Rows from block 3 of a small self-supervised audio encoder (BEST-RQ), named by matrix and row number. Rows with one number belong to one neuron. Each number is 128 + 32 x the weight over its row's rms, rounded and kept within 0 to 255. All counts start at 0. Numbers have three digits each. After the name is the row's rms in percent of the matrix's.
After each neuron's rows are labels from the 100 clips, of 14976, where the neuron reaches its highest value: "strongest on" is what is common among them. Only what is clearly more common there than usual is listed. The data: synthesized solo parts of chorales (CocoChorales).
# fc1: second MLP up (model.blocks.3.mlp.fc1.weight, 1536x256), inputs 128-255
# fc2: second MLP down (model.blocks.3.mlp.fc2.weight, 256x1536, transposed), outputs 128-255

fc1.92 688:131128101128128128112128128147128128123128128138128124127124128048128128155128128128128066042128128128130128135128128127129128128128065128128128127128128134128171147124128128095128128128128128128128128128115128128128128128128195128128128128127128041128128128143127128131117128128127128128128128128128128129128126128128050128126129128129128128142128136128128128128128124160192128137128
fc2.92 602:138128128128128128128128128128128128128128128128128128128128128128128128128128128011128128128128128089128128128128128128128128128128128128128128128128128128128128128128128128255128128128000128128128128128255128128128128128128128128128128128128128128128129128128128128128128128128128128128128128128128128128128128128128128128128128128125128128128128128128128128128128133128121128128128
strongest on: trombone; note D4; note E4

fc1.674 445:109128132128128128128127128223128128005128255126120055255127128128129128087128115128128112129128131128128128143128128128127128128128138128128128128128128126128129089127128128110128128138128128128128128128128128127128128128128137128128128128128128115128128128255177128138128128120129128128128128128128128124128142128128127127125128128147128128128128134128127128128128081132130128128128
fc2.674 279:149128128128131128128128128128128128128128128128000128128128128128128128128128128129128128126128128128128126128128128128128128128128128128128128128128128128128128128128128128128128128128135128128128128128128128128128128128128128128128128128128128128128129128128128128128128128128128128128128128128128128128128126128128128128128128128128128128128128128128128128128128129128125128128128
strongest on: violin; note F#5; note E5; note G5

fc1.26 533:130128129128128128141128128129128128205128127115128096138137128131128128129128110128117105128128127128129128128128127128129128128128126128131128131128128183128131128128128128127128128132128126128128128128126128128128128129128129128128128128125128242128128128125129128143128126128128128128128128128128128128128080128128134128122148128128128128201128135128142128171128134129128128128128
fc2.26 393:134128128128128128128128128128128128128128128128125128128128128128128128128128128128128128000128128128128124128128128128128128128128128128128128128128128128128128128128128128128128128128129128128128128128123128128128128128128128128128128128128128128128127128128128128128128128128128128128128123128128128128128129128128128128128128128121128128128128128128128128128128152128127128128128
strongest on: violin; note F5; note G#5; note G5

fc1.380 822:133128128128128128124044128123128128130128110109128089133089128062128128127128135128102086000128125128128128124128128128127128128128128128128128129128128191128147128126128128136128128128128123128128128128128128128128130128128127128128128128127128128128128128151113128131128127128125128128128128128128128123128128128128135125122128128126128128133128130128085128128128132128128128128123
fc2.380 385:127128128128128128128128128128128128128128128128125128128128128128128128128128128129128128255128128120128134128128128128128128128128128128128128128128128128128128128128128128129128128128128128128128128128126128128128128128128128128128128128128128128128139128128128128128128128128128128128128124128128128128128130128128128128128128128123128128128128128128128128128128020128130128128128
strongest on: note B3; note C4; trombone; tuba

fc1.7 652:165128140128128128182129128118128128102128109000130217127098127078126128159128112128130084000128083128129128128128130125128128128128137128129128127128128021128119163146128128018128128132128128128128128128134128128128128128128170128128128128128128128128128128105129128064128131127121128128128128128128128131128055128129127129145128128127128128129128090128116128130128000255129128122128
fc2.7 698:255128128128000128128128128128128128128128128128127128128128128128128128128128128131128128131128128129128132128128128128128128128128128128128128128128128128128128128128128128128128128128127128128128128128127128128128128128128128128128128128128128128128131128128128128128128128128128128128128139128128128128128099128128128128128128128128128128128128128128128128128128138128129128128128
strongest on: cello; note D#4; note C#4; note A#3

fc1.121 726:110128255128128128135102128122128128143128122197128128130129129127128128128128255128137107126128129128128128129128121108233128128128131128128128128128128060128116145126128128195128128192128118128128128128128128127128128129128126128128128128128128122128128128133072128132128128129128128128128128128128128128128118128128123128165127128034128128128128130128129128128128140128129129128128
fc2.121 390:255128128128127128128128128128128128128128128128127128128128128128128128128128128120128128126128128126128129128128128128128128128128128128128128128128128128128128128128128128126128128128124128128128128128129128128128128128128128128128128128128128128128131128128128128128128128128128128128128129128128128128128132128128128128128128128132128128128128128128128128128128255128128128128128
strongest on: cello; note C4; note G#3

fc1.406 606:218128021128128128081127128128128128131128119133128130121207128102128128000128093128128128111128129128132128000128128126125128128128133128128128134128128009128120123129128128129128128133128113128128128128129128128128128128128154128128128128140128125128128128135054128125128120138128128128128128128128128128128129128128132128087127128129128128100128128128072128129128122130143128127128
fc2.406 434:128128128128128128128128128128128128128128128128129128128128128128128128128128128134128128255128128131128130128128128128128128128128128128128128128128128128128128128128128128141128128128129128128128128128160128128128128128128128128128128128128128128128000128128128128128128128128128128128128202128128128128128128128128128128128128128128128128128128128128128128128128128128129128128128
strongest on: violin; note D#5; note F5

fc1.262 556:045128128128128128000127128129128128133128128129042162128130129000128128130128134128128124091128128128129128129128128128134128128128207128128128126128128213128160133128128128126128128128128128128128128128129127128128128128128129128128128128127128137128128128225128128148128128127126128128128128128128128129128091128129133128142128128137128128123128136128127128122128129135129128128128
fc2.262 649:128128128128122128128128128128128128128128128128255128128128128128128128128128128144128128125128128180128128128128128128128128128128128128128128128128128128128128128128128128128128128128125128128128128128132128128128128128128128128128128128128128128128130128128128128128128128128128128128128130128128128128128126128128128128128128128128128128128128128128128128128128135128127128128128
strongest on: note G5; violin; trumpet; note D5

fc1.543 660:130128255128128128192129128127128128124128126255128127138118128127122128128128078128127161141128128128128128127128128127164128128128112128128128035128128112128128128131128128255128128208128127128128128128174128128128128127128167128128128128128128128128128128131125128117129173128128128128128128128128128194128122128128122128101128128124128128128128128128128128128128122134128128128128
fc2.543 254:255128128128255128128128128128128128128128128128142128128128128128128128128128128140128128128128128128128129128128128128128128128128128128128128128128128128128128128128128128126128128128127128128128128128129128128128128128128128128128128128128128128128124128128128128128128128128128128128128125128128128128128129128128128128128128128128128128128128128128128128128128133128128128128128
strongest on: viola; note D#4; clarinet

fc1.607 756:132128124128128128124129128128128128129128128126186129130131128172123128200128175128140132112128127128138128127128131127246128128128085128128128127128128192128116126129128128126128128128128126128128128128062128128128128128128129128128128128130128128128128128120135128129128130130033128128128128128128128129128006128130128128157129128125128128132128127128128128128128127129132128128128
fc2.607 568:255128128128137128128128128128128128128128128128097128128128128128128128128128128128128128121128128136128128128128128128128128128128128128128128128128128128128128128128128128050128128128255128128128128128129128128128128128128128128128128128128128128128139128128128128128128128128128128128128122128128128128128245128128128128128128128126128128128128128128128128128128125128127128128128
strongest on: trumpet

fc1.5 473:078128105128128128090128128145128128096128131020128161128128128120128128128128117128128129127128128128129128036128128128132128128128128128128128131128128032127161125127128128138128128091128128128128128128000128128128128128128128128128128128129128127128128128129036128136128126128128128128128128128128128128128187128128125128175127128128128128127128122128125128128128126153128128127128
fc2.5 596:128128128128128128128128128128128128128128128128135128128128128128128128128128128128128128216128128131128128128128128128128128128128128128128128128128128128128128128128128128128128128128128128128128128128128128128128128128128128128128128128128128128128129128128128128128128128128128128128128124128128128128128133128128128128128128128121128128128128128128128128128128128128170128128128
strongest on: violin; note E5; note C#4

fc1.499 486:128128144128255128114128128128128128109128128126128000130097128128128128129128128128132128130128127128131128202128096128127128128128127128129128128128128026128120114122128128130128128142128128128128128128128128128128128127128118128128128128128128129128128128129128128129128126128127128128128128128128128128128112128128126128128128128159128128149128132128131128127128127123128128128128
fc2.499 865:163128128128129128128128128128128128128128128128130128128128128128128128128128128128128128126128128129128128128128128128128128128128128128128128128128128128128128128128128128125128128128128128128128128128127128128128128128128128128128128128128128128128129128128128128128128128128128128128128255128128128128128131128128128128128128128130128128128128128128128128128128129128128128128128
strongest on: flute; note G5; note G#5; clarinet

fc1.436 593:088128131128128128169127128127128128090128129031119075128127128199124128139128127128123129208128131128000128129128120128143128128128126128128128126128128129127184127130128128124128128128128123128128128128123128127128128128128130128128128128124128128128128128168128128119128141128128128128128128128128128126128128128128129129112128128139128128128128128128135128137128000127127128129128
fc2.436 314:134128128128128128128128128128128128128128128128107128128128128128128128128128128122128128134128128128128152128128128128128128128128128128128128128128128128128128128128128128123128128128123128128128128128124128128128128128128128128128128128128128128128133128128128128128128128128128128128128125128128128128128140128128128128128128128127128128128128128128128128128128255128126128128128
strongest on: note D#4

fc1.22 577:050128000128128128056128128128128128026128122249128128128127128134128128128128255128132146127128128128128128069128128128127128128128159128128128127128128137128121135127128128112128128148128124128128128128128128105128128128128129128128128128131128136128128128115127128128129099129128128128128128128128128128128108128128126128187128128219128128127128128128124128128128128126129128128128
fc2.22 727:131128128128129128128128128128128128128128128128127128128128128128128128128128128128128128132128128128128255128128128128128128128128128128128128128128128128128128128128128128128128128128128128128128128128128128128128128128128128128128128128128128128128255128128128128128128128128128128128128128128128128128128128128128128128128128128128128128128128128128128128128128151128128128128128
strongest on: note D4; bassoon; note C4; note F4