{
  "model": "self-supervised audio encoder (BEST-RQ)",
  "dataset": "synthesized solo parts of chorales (CocoChorales)",
  "mask_prob": 0.05,
  "arch": "conformer",
  "norm": "rmsnorm",
  "fused_qkv": false,
  "residual_init": "zero_last",
  "muon_scale": "original",
  "l1_shrink": 0.03,
  "batch_size": 128
}
Rows from block 3, named by matrix and row number. Rows with one number belong to one neuron. Each number is 128 + 24 x the weight over its row's rms, rounded and kept within 0 to 255. All counts start at 0. Numbers have three digits each. After the name is the row's rms in percent of the matrix's.
# fc1: second MLP up (model.blocks.3.mlp.fc1.weight, 1536x256), inputs 0-127
# fc2: second MLP down (model.blocks.3.mlp.fc2.weight, 256x1536, transposed), outputs 0-127
fc1.406 606:128095128128128128127125128128114128128128128128128128128076115202000128128128128128128128128128128128128128128128128136128128129144124128128128128073128128129128128128130128128128128128128128128128128236128128126117127174129128130127128128128128128128128128128128128128128103096125139128128128112128128128128128093128128128138149130130128073128128128128130120108128128255153128127127
fc2.406 434:128128128128128128128128128128128128128208128128128128128128128132128128128128128128128128128128128128128128128128128128128128128128128128128128128128129128128128128127128128128128128128128128128128128128128128128128128128131128128128128128128128128128000128128122128128128128128128128027128128128056128128128128128128128104128128128128128128128128128128128128128128128128128128128128
fc1.835 533:128128128128128128136129128121120128131128128128128127128112132127124128114130128128128128128128128128128128128128128128128128137173128128128128128125129128090128128128120127128128128128128128128128128105128128064137202022127128021119128129128128128128128128128128128128128129128109127128149128139128128128128128134128128128127129131128128115128128128128128125119106128125011128117124
fc2.835 501:128128128128128128128128128128128128128131128128128128128128128128128128128128128128128128128128128128128128128128128128128128128128128128128128128128128128128128128127128128128128128128128128128128128128128128128128128128128128128128153128128128128128131128128128128128128128128128128128128128128109128128128128128128128032128128128128128128128128128128128128128128128128128128128128
fc1.841 901:128126128128128128137136128142123128100128128128128128128106074135131128133255128128128128128128128128128128128128128128128128127136129128128128128127128128123128128128129129128128128128128128128128128132128235139129128130128128107127128128128128128128128128128128128128128134128126127128120128128128128128128128128128128128129141129129128128128128128128128128124126128120129128128127
fc2.841 808:128128128128128128128128128128128128128126127128128128128128128130128128128128128128128128128128128128128128128128128128128128128128128128128128128128128128128128128128128128128128128128128128128128128128128128128128128128110128128128128128128128138128127128128128128128128128128128128134128128128144128128128128128128128135128128128128128128128128128128128128128128128128128128128128
fc1.865 823:128143128128128128118132128077140128127128128128128129128103113252153128098134128128128128128128128128128128128128128130128128157068129128128128128125128128126128128128022129128128128128128128128128128134128128135128124129129128128142128135128128128128128128128128128128128139160130130128147128128128128128128128128128128128127097167119128118128128128127170128130134128132122128128128
fc2.865 544:128128128128128128128128128128128128128000129128128128128128128255128128128128128128128128128128128128128128128128128128128128128128128128128128128128131128128128128137128128128128128128128128128128128128128128128128128128118128128128127128128128128128129128128128128128128128128128128132128128128224128128128128128128128128128128128128128128128128128128128128128128128128128128128128
fc1.892 698:128045128128128128127128128128141128093128128128128128128099048126112128130128128128128128128128128128128128128128128128128128118135128128128128128198128128000128128128113128128128128128128128128128129127128150179128127152128128221128128127128128128128128128128128128128128118128127132128078128127128128128128128140128128128129128130146128128128128128128127000128128128123190128128103
fc2.892 952:128128128128128128128128128128128128128127127128128128128128128127128128128128128128128128128128128128128128128128128128128128128128128128128128128128128128128128128123128128128128128128128128128128128128128128128128128128128128128128128128128128128128255128128128128128128128128128128255128128128128128128128128128128128130128128128128128128128128128128128128128128128128128128128128
fc1.937 714:128127128128128128126128128130127128128128128128128130128129129129128128128126128128128128128128128128128128128128128128128128143127128128128128128128149128045128128128130127128128128128128128128128129127128116124128255182126128131129128128128128128128128128128128128128128128125137128128121128151128128128128128153128128128130138128128128177128128128128128122128107128128255128125066
fc2.937 583:128128128128128128128128128128128128128128125128128128128128128127128128128128128128128128128128128128128128128128128128128128128128128128128128128128127128128128128128128128128128128128128128128128128128128128128128128128128128128128127128128128255128129128128144128128128128128128128166128128128130128128128128128128128128128128128128128128128128128128128128128128128128128128128128
fc1.952 558:128148128128128128129125128129128128128128128128128128128128031108126128116115128128128128128128128128128128128128128128128128087064126128128128128124000128130128128128125128128128128128128128128128127199128127096130128088128128039127128128128128128128128128128128128128128128128134129128122128128128128128128128128128128128126149124128128208128128128128130125127127128129081128103138
fc2.952 969:128128128128128128128128128128128128128129127128128128128128128124128128128128128128128128128128128128128128128128128128128128128128128128128128128128100128128128128133128128128128128128128128128128128128128128128128128128129128128128128128128128136128129128128129128128128128128128128129128128128000128128128128128128128128128128128128128128128128128128128128128128128128128128128128
fc1.1047 861:128117128128128128133127128129128128128128128128128128128126118130094128128128128128128128128128128128128128128128128128128128255199128128128128128124128128126128128128086128128128128128128128128128128135128136128128128127131128112126128000128128128128128128128128128128128128127130127128127128128128128128128128089128128128069122120130128128128128128129255129128131128129128128127126
fc2.1047 226:128128128128128128128128128128128128128126127128128128128128128255128128128128128128128128128128128128128128128128128128128128128128128128128128128128116128128128128125128128128128128128128128128128128128128128128128128128128128128128133128128128128128125128128160128128128128128128128127128128128122128128128128128128128128128128128128128128128128128128128128128128128128128128128128
fc1.1118 625:128109128128128128135131128129129128116128128128128128128130081156118128128128128128128128128128128128128128128128128128128128134112126128128128128125128128126128128128128127128128128128128128128129110139128152128129148206132128131128128130128128128128128128128128128128128073128080103128167128131128128128128128128128128128127054143135128122128128128128132128129127128000123128128128
fc2.1118 655:128128128128128128128128128128128128128129130128128128128128128129128128128128128128128128128128128128128128128128128128128128128128128128128128128128117128128128128129128128128128128128128128128128128128128128128128128128047128128128128128128128222128115128128128128128128128128128128146128128128126128128128128128128128213128128128128128128128128128128128128128128128128128128128128
fc1.1148 451:128051128128128128131088128128127128125128128128128126128126136131127128128128128128128128128128128128128128128128128128128128126151128128128128128128130128128128128128127128128128128128128128128128129129128127127128128128128128000127128128128128128128128128128128128128128075124135152128126128128128128128128128127128128128130129128139128132128128128127082129128128128185000128128126
fc2.1148 394:128128128128128128128128128128128128128136130128128128128128128128128128128128128128128128128128128128128128128128128128128128128128128128128128128128128128128128128000128128128128128128128128128128128128128128128128128128125128128128127128128128138128138128128129128128128128128128128139128128128127128128128128128128128131128128128128128128128128128128128128128128128128128128128128
fc1.1224 610:128255128128128128125127128138128128208128128128128128128000143192125128127129128128128128128128128128128128128128128128128128149110126128128128128046130128128128128128116128128128128128128128128128099121128145164128145115127128019104128159128128128128128128128128128128128174130125128128140128128128128128128128058128128128128128129100128114128128128128129149210118128067128128124125
fc2.1224 722:128128128128128128128128128128128128128128128128128128128128128080128128128128128128128128128128128128128128128128128128128128128128128128128128128128128128128128128129128128128128128128128128128128128128128128128128128128128128128128130128128128000128144128128128128128128128128128128132128128128128128128128128128128128128128128128128128128128128128128128128128128128128128128128128
fc1.1264 529:128136128128128128128128128162127128193128128128128128128128025128130128128129128128128128128128128128128128128128128119128128128115125128128128128000130128255128128128159128128128128128128128128128123105128128104127125133129128076125128129128128128128128128128128128128128136127126128128128128127128128128128128128128128128119169128121128000128128128128126049128128128126125128128128
fc2.1264 685:128128128128128128128128128128128128128103130128128128128128128130128128128128128128128128128128128128128128128128128128128128128128128128128128128128128128128128128128128128128128128128128128128128128128128128128128128128128128128128128128128128128128128128128128128128128128128128128128128128128128128128128128128128128128128128128128128128128128128128128128128128128128128128128128
fc1.1340 674:128147128128128128129129128079139128124128128128128128128141124131142128128127128128128128128128128128128128128128128128128128219162135128128128128139125128127128128128159127128128128128128128128128128126128126101127128129128128065129128128128128128128128128128128128128128126131035129128104128137128128128128128129128128128128000126128128121128128128128151140215065128130128128129163
fc2.1340 380:128128128128128128128128128128128128128087129128128128128128128107128128128128128128128128128128128128128128128128128128128128128128128128128128128128129128128128128131128128128128128128128128128128128128128128128128128128255128128128128128128128129128166128128128128128128128128128128132128128128114128128128128128128128252128128128128128128128128128128128128128128128128128128128128
fc1.1361 572:128147128128128128126139128132126128142128128128128137128220070123062128127124128128128128128128128128128128128128128128128128103116129128128128128000105128128128128128101128128128128128128128128128105131128130099183255040255128095134128128128128128128128128128128128128128138128127128128128128128128128128128128126128128128120128150131128128128128128128128128019121128125112128127187
fc2.1361 815:128128128128128128128128128128128128128129190128128128128128128121128128128128128128128128128128128128128128128128128128128128128128128128128128128128128128128128128131128128128128128128128128128128128128128128128128128128128128128128128128128128128128255128128153128128128128128128128111128128128128128128128128128128128128128128128128128128128128128128128128128128128128128128128128
fc1.1417 478:128201128128128128135147128128129128138128128128128128128130119194139128128128128128128128128128128128128128128128128128128128123124128128128128128126127128129128128128173128128128128128128128128128129128128130128128129125127128089131128128128128128128128128128128128128128120126128128128224128128128128128128128162128128128130129140127128147128128128124125199141128128064048128128126
fc2.1417 302:128128128128128128128128128128128128128123128128128128128128128084128128128128128128128128128128128128128128128128128128128128128128128128128128128128128128128128128132128128128128128128128128128128128128128128128128128128135128128128128128128128132128117128128128128128128128128128128129128128128128128128128128128128128135128128128128128128128128128128128128128128128128128128128128
fc1.1452 515:128132128128128128126130128128109128250128128128128128128091129084128128155132128128128128128128128128128128128128128128128128093128128128128128128100128128166128128128129128128128128128128128128128129255128191029128127128128128035127128127128128128128128128128128128128128116128114131128123128129128128128128128128128128128128128128128128148128128128127127130128128128121047128128174
fc2.1452 455:128128128128128128128128128128128128128128124128128128128128128128128128128128128128128128128128128128128128128128128128128128128128128128128128128128128128128128128130128128128128128128128128128128128128128128128128128128127128128128136128128128128128130128128000128128128128128128128255128128128132128128128128128128128141128128128128128128128128128128128128128128128128128128128128