config.yaml
train_examples: 39062
input: "log_mel"
win_length: 512
mask_prob: 0.05
activation: "gelu_tanh"
inner_norm: false
drop_path: 0.1
subsampling: 4
muon_scale: "original"
lr: 0.02
orthogonalizer: "newton_schulz_5"
weight_decay: 0.005
Rows from block 3, named by matrix and row number. Rows with one number belong to one neuron. Each number is 128 + 32 x the weight over its row's rms, rounded and kept within 0 to 255. All counts start at 0. Numbers have three digits each. After the name is the row's rms in percent of the matrix's.
# fc1: second MLP up (model.blocks.3.mlp.fc1.weight, 1536x256), inputs 128-255
# fc2: second MLP down (model.blocks.3.mlp.fc2.weight, 256x1536, transposed), outputs 128-255
fc1.683 510:057128119128173083103132128127128128128128121107126125071140131123128128129128127128124130166128128128134128127128160127123128128128131128128128128128128129128121127194128130128128128126128128128128128128126128128128125128128128128128128128128128130128128128147127128113128125125128128128128128128128128123128129128128125122105129128141128128164128147128125130123128141126126128128128
fc2.683 694:000128128128128128128128128128128128128128128128083128128128128128128128128128128131128128127128128118128129128128128128128128128128128128128128128128128128128128128128128128119128128128137128128128128128129128128128128128128128128128128128128128128128127128128128128128128128128128128128128136128128128128128119128128128128128128128126128128128128128128128128128128127128118128128128
fc1.835 533:130128158128131128097128128126128128109128124000129128034126128141128128128128128128126126108128128128130128000128127121144128128128128128128128128128128130128131116198128128109128128182128124128128128128255128128128128128128154128128128128127128127128128128127128128128126128128128128128128128128128128127128127128127129129129128128170128128125128128128127128128128127128134128129128
fc2.835 501:128128128128128128128128128128128128128128128128135128128128128128128128128128128129128128123128128136128128128128128128128128128128128128128128128128128128128128128128128128126128128128255128128128128128117128128128128128128128128128128128128128128128129128128128128128128128128128128128128096128128128128128159128128128128128128128130128128128128128128128128128128126128130128128128
fc1.841 901:130128134128129128090128128128128128144128133128128132177142128099130128118128128128130176034128128128129128129128128127118128128128128128128128128128128171128136127129128128123128128129128128128128128128118128129128128128128129128128128128129128084128128128137129128132128106135128128128128128128128128155128255128133128128196128128128128128128128131128129128129128128146157128128128
fc2.841 808:223128128128128128128128128128128128128128128128111128128128128128128128128128128128128128116128128128128127128128128128128128128128128128128128128128128128128128128128128128146128128128124128128128128128128128128128128128128128128128128128128128128128128128128128128128128128128128128128128128128128128128128000128128128128128128128129128128128128128128128128128128130128128128128128
fc1.865 823:103128226128129128155127128255128128133128128124128119120128128127128128133128127128128127093128128128129128124128127182106128128128124128128128147128128129128117129125128128000128128128128081128128128128126128097128128128128128127128128128124128079128128128116057128186128128128128128128128128128128128144128076128128175129091128128129128128128128127128124128128128000131129128126128
fc2.865 544:130128128128127128128128128128128128128128128128191128128128128128128128128128128128128128255128128118128128128128128128128128128128128128128128128128128128128128128128128128000128128128128128128128128128127128128128128128128128128128128128128128128128128128128128128128128128128128128128128080128128128128128128128128128128128128128128128128128128128128128128128128129128132128128128
fc1.892 698:031128086128127128069128128127128128128128187129128128121128128000128128126128121128255093115128128128167128118128129128197128128128170128127128127128128042128168126128128128126128128123128129128128128128129128128128128128128129128128128128128128115128128128137128128132128128128128128128128128128128128113128127128137103128229128128142128128123128129128128128128128103159128128128128
fc2.892 952:128128128128000128128128128128128128128128128128147128128128128128128128128128128115128128128128128000128128128128128128128128128128128128128128128128128128128128128128128128132128128128129128128128128128128128128128128128128128128128128128128128128128131128128128128128128128128128128128128130128128128128128126128128128128128128128128128128128128128128128128128128134128128128128128
fc1.937 714:000128128128000128131128128128128128110128128128128000128121129127128128000128129128128125155128129128127128188128128129130128128128127128122128123128128130128125133000128128107128128132128127128128128128129128128128128128128128128128128128128128125128128128127130128102128128129128128128128128128128128147128128128151126128147128128134128128130128128128128128128128129148125128128128
fc2.937 583:128128128128126128128128128128128128128128128128128128128128128128128128128128128255128128120128128133128128128128128128128128128128128128128128128128128128128128128128128128128128128128128128128128128128129128128128128128128128128128128128128128128128129128128128128128128128128128128128128090128128128128128131128128128128128128128128128128128128128128128128128128127128128128128128
fc1.952 558:000128255128128128074127128173128128123128189201128214133133128061128128213128104128117173102128128128165128109128133128132128128128128128128128128128128051127129119146128128244128128094128126128128128128132128255128128128128128128128128128140128130128128128128130128000128128128129128128128128128128128128128185128128076128101128128127128128123128128128128128128128125131116128127128
fc2.952 969:130128128128128128128128128128128128128128128128129128128128128128128128128128128132128128128128128128128120128128128128128128128128128128128128128128128128128128128128128128128128128128126128128128128128123128128128128128128128128128128128128128128128128128128128128128128128128128128128128128128128128128128128128128128128128128128128128128128128128128128128128128129128128128128128
fc1.1047 861:120128153128128128148128128130128128130128128103128128131126128125128128131128127128115118130128128128088128128128128128138128128128134128128128128128128000129128128127128128000128128128128166128128128128127128128128129127128128128128128128129128130128128128121164128132128128131135128128128128128128128128128124128128132128051128128126128128128128128128140128128128129129128128129128
fc2.1047 226:104128128128135128128128128128128128128128128128132128128128128128128128128128128198128128128128128128128128128128128128128128128128128128128128128128128128128128128128128128129128128128130128128128128128129128128128128128128128128128128128128128128128151128128128128128128128128128128128128128128128128128128125128128128128128128128128128128128128128128128128128128000128128128128128
fc1.1118 625:129128030128128128124128128128128128116128128117128064129088129169128128000128125128157168127128128128128128131128127128133128128128026128129128155128128131128121126129128128126128128168128128128128128128128128128128128128128127128128128128128128083128128128143054128241128160198128128128128128128128128128128198128129120128137128128166128128127128138128135128128128127138127128128128
fc2.1118 655:128128128128092128128128128128128128128128128128129128128128128128128128128128128128128128128128128255128128128128128128128128128128128128128128128128128128128128128128128128128128128128128128128128128128000128128128128128128128128128128128128128128128128128128128128128128128128128128128128128128128128128128128128128128128128128128129128128128128128128128128128128128128128128128128
fc1.1148 451:125128078128130128156128128128128128140128124175127128128177128154128128129128082128129087062128132128128128129128128128086128128128126128128128127128128153128107128119128128046128128126128127128128128128207128128128128128128196128128128128025128084128128128129130128127125126125128128128128128128128128130128130128129127127129128128166128128133128128128076128128128126128129128128128
fc2.1148 394:126128128128128128128128128128128128128128128128155128128128128128128128128128128128128128128128128127128128128128128128128128128128128128128128128128128128128128128128128128128128128128128128128128128128136128128128128128128128128128128128128128128128126128128128128128128128128128128128128123128128128128128128128128128128128128128114128128128128128128128128128128128128132128128128
fc1.1224 610:123128125128128128066128128106128128132128128234129060131074128063130128122128218128127127241128133128128128118128126128147128128128131128144128125128128133128151127126128128131128128128128128128128128128129128128128128128128155128128128128119128127128128128128114128118128138129128128128128128128128128127128109128128153128110129128128128128131128128128128128123128030128127128131128
fc2.1224 722:131128128128145128128128128128128128128128128128123128128128128128128128128128128128128128128128128091128125128128128128128128128128128128128128128128128128128128128128128128127128128128127128128128128128129128128128128128128128128128128128128128128128109128128128128128128128128128128128128126128128128128128128128128128128128128128124128128128128128128128128128128164128125128128128
fc1.1264 529:018128135128129128128128128128128128125128188118176053142129128000127128100128125128130128232128128128128128142128053127117128128128129128129128128128128000128123127127128128120128128145128129128128128128129128128128128128128118128128128128123128177128128128102124128129135128128128128128128128128128128126128131128128126126104128128217128128134128130128133128128128094128121128106128
fc2.1264 685:133128128128128128128128128128128128128128128128126128128128128128128128128128128000128128127128128153128128128128128128128128128128128128128128128128128128128128128128128128119128128128255128128128128128113128128128128128128128128128128128128128128128128128128128128128128128128128128128128128128128128128128132128128128128128128128128128128128128128128128128128128128128128128128128
fc1.1340 674:069128130128128129000128128129128128157128128052130176014182132150130128132128116128128110125128128128130128127128128134120128128128120128128128128128128255128115127128128128126128128129128128128128128128138128128128128129128128128128128128143128128128128128105138128128128129133079128128128128128128128127128156128128132128120128128000128128136128127128129128129128253126128128128128
fc2.1340 380:128128128128194128128128128128128128128128128128130128128128128128128128128128128018128128131128128040128127128128128128128128128128128128128128128128128128128128128128128128127128128128111128128128128128121128128128128128128128128128128128128128128128125128128128128128128128128128128128128108128128128128128127128128128128128128128255128128128128128128128128128128213128128128128128
fc1.1361 572:047128129128128128104129128128128128109128128138128124128129128135128128128128130128089235151128117128128128128128128127133128128128108128128128110128128083130127085127128128129128128128128129128128128128130128128128128128128128128128128128137128122128128128129128128123128126130128128128128128128128128125128143128130129128128128128093128128128128120128132128129128117128128128129128
fc2.1361 815:135128128128128128128128128128128128128128128128129128128128128128128128128128128127128128127128128130128128128128128128128128128128128128128128128128128128128128128128128128128128128128149128128128128128117128128128128128128128128128128128128128128128129128128128128128128128128128128128128128128128128128128128128128128128128128128128128128128128128128128128128128128128128128128128
fc1.1417 478:165128158128129128018128128132128128121128129129255111129125128036128128144128000128130128127128133128236128128128128128137128128128130128124128124128128145127136127255128128137128128129128110128128128128128128129128128128128128128128128128128128129128128128086127128094128137129128128128128128128128128227128036128128129128127128128126128128119128128128126128126128132135128128127128
fc2.1417 302:128128128128130128128128128128128128128128128128154128128128128128128128128128128255128128127128128136128127128128128128128128128128128128128128128128128128128128128128128128131128128128171128128128128128124128128128128128128128128128128128128128128128130128128128128128128128128128128128128090128128128128128122128128128128128128128128128128128128128128128128128128128128159128128128
fc1.1452 515:113128000128133128145128128118128128094128116000127188128152128132128128192128154128000103132128128128131128128128128114131128128128127128128128129128128017127132129137128128125128128122128122128128128128125128128128128128128131129128128128128128127128128128181127128129128137128129128128128128128128128128128106128129127128126128128089128128127128131128073128128128127127128128127128
fc2.1452 455:164128128128122128128128128128128128128128128128124128128128128128128128128128128131128128128128128127128128128128128128128128128128128128128128128128128128128128128128128128127128128128125128128128128128134128128128128128128128128128128128128128128128060128128128128128128128128128128128128132128128128128128099128128128128128128128121128128128128128128128128128128127128128128128128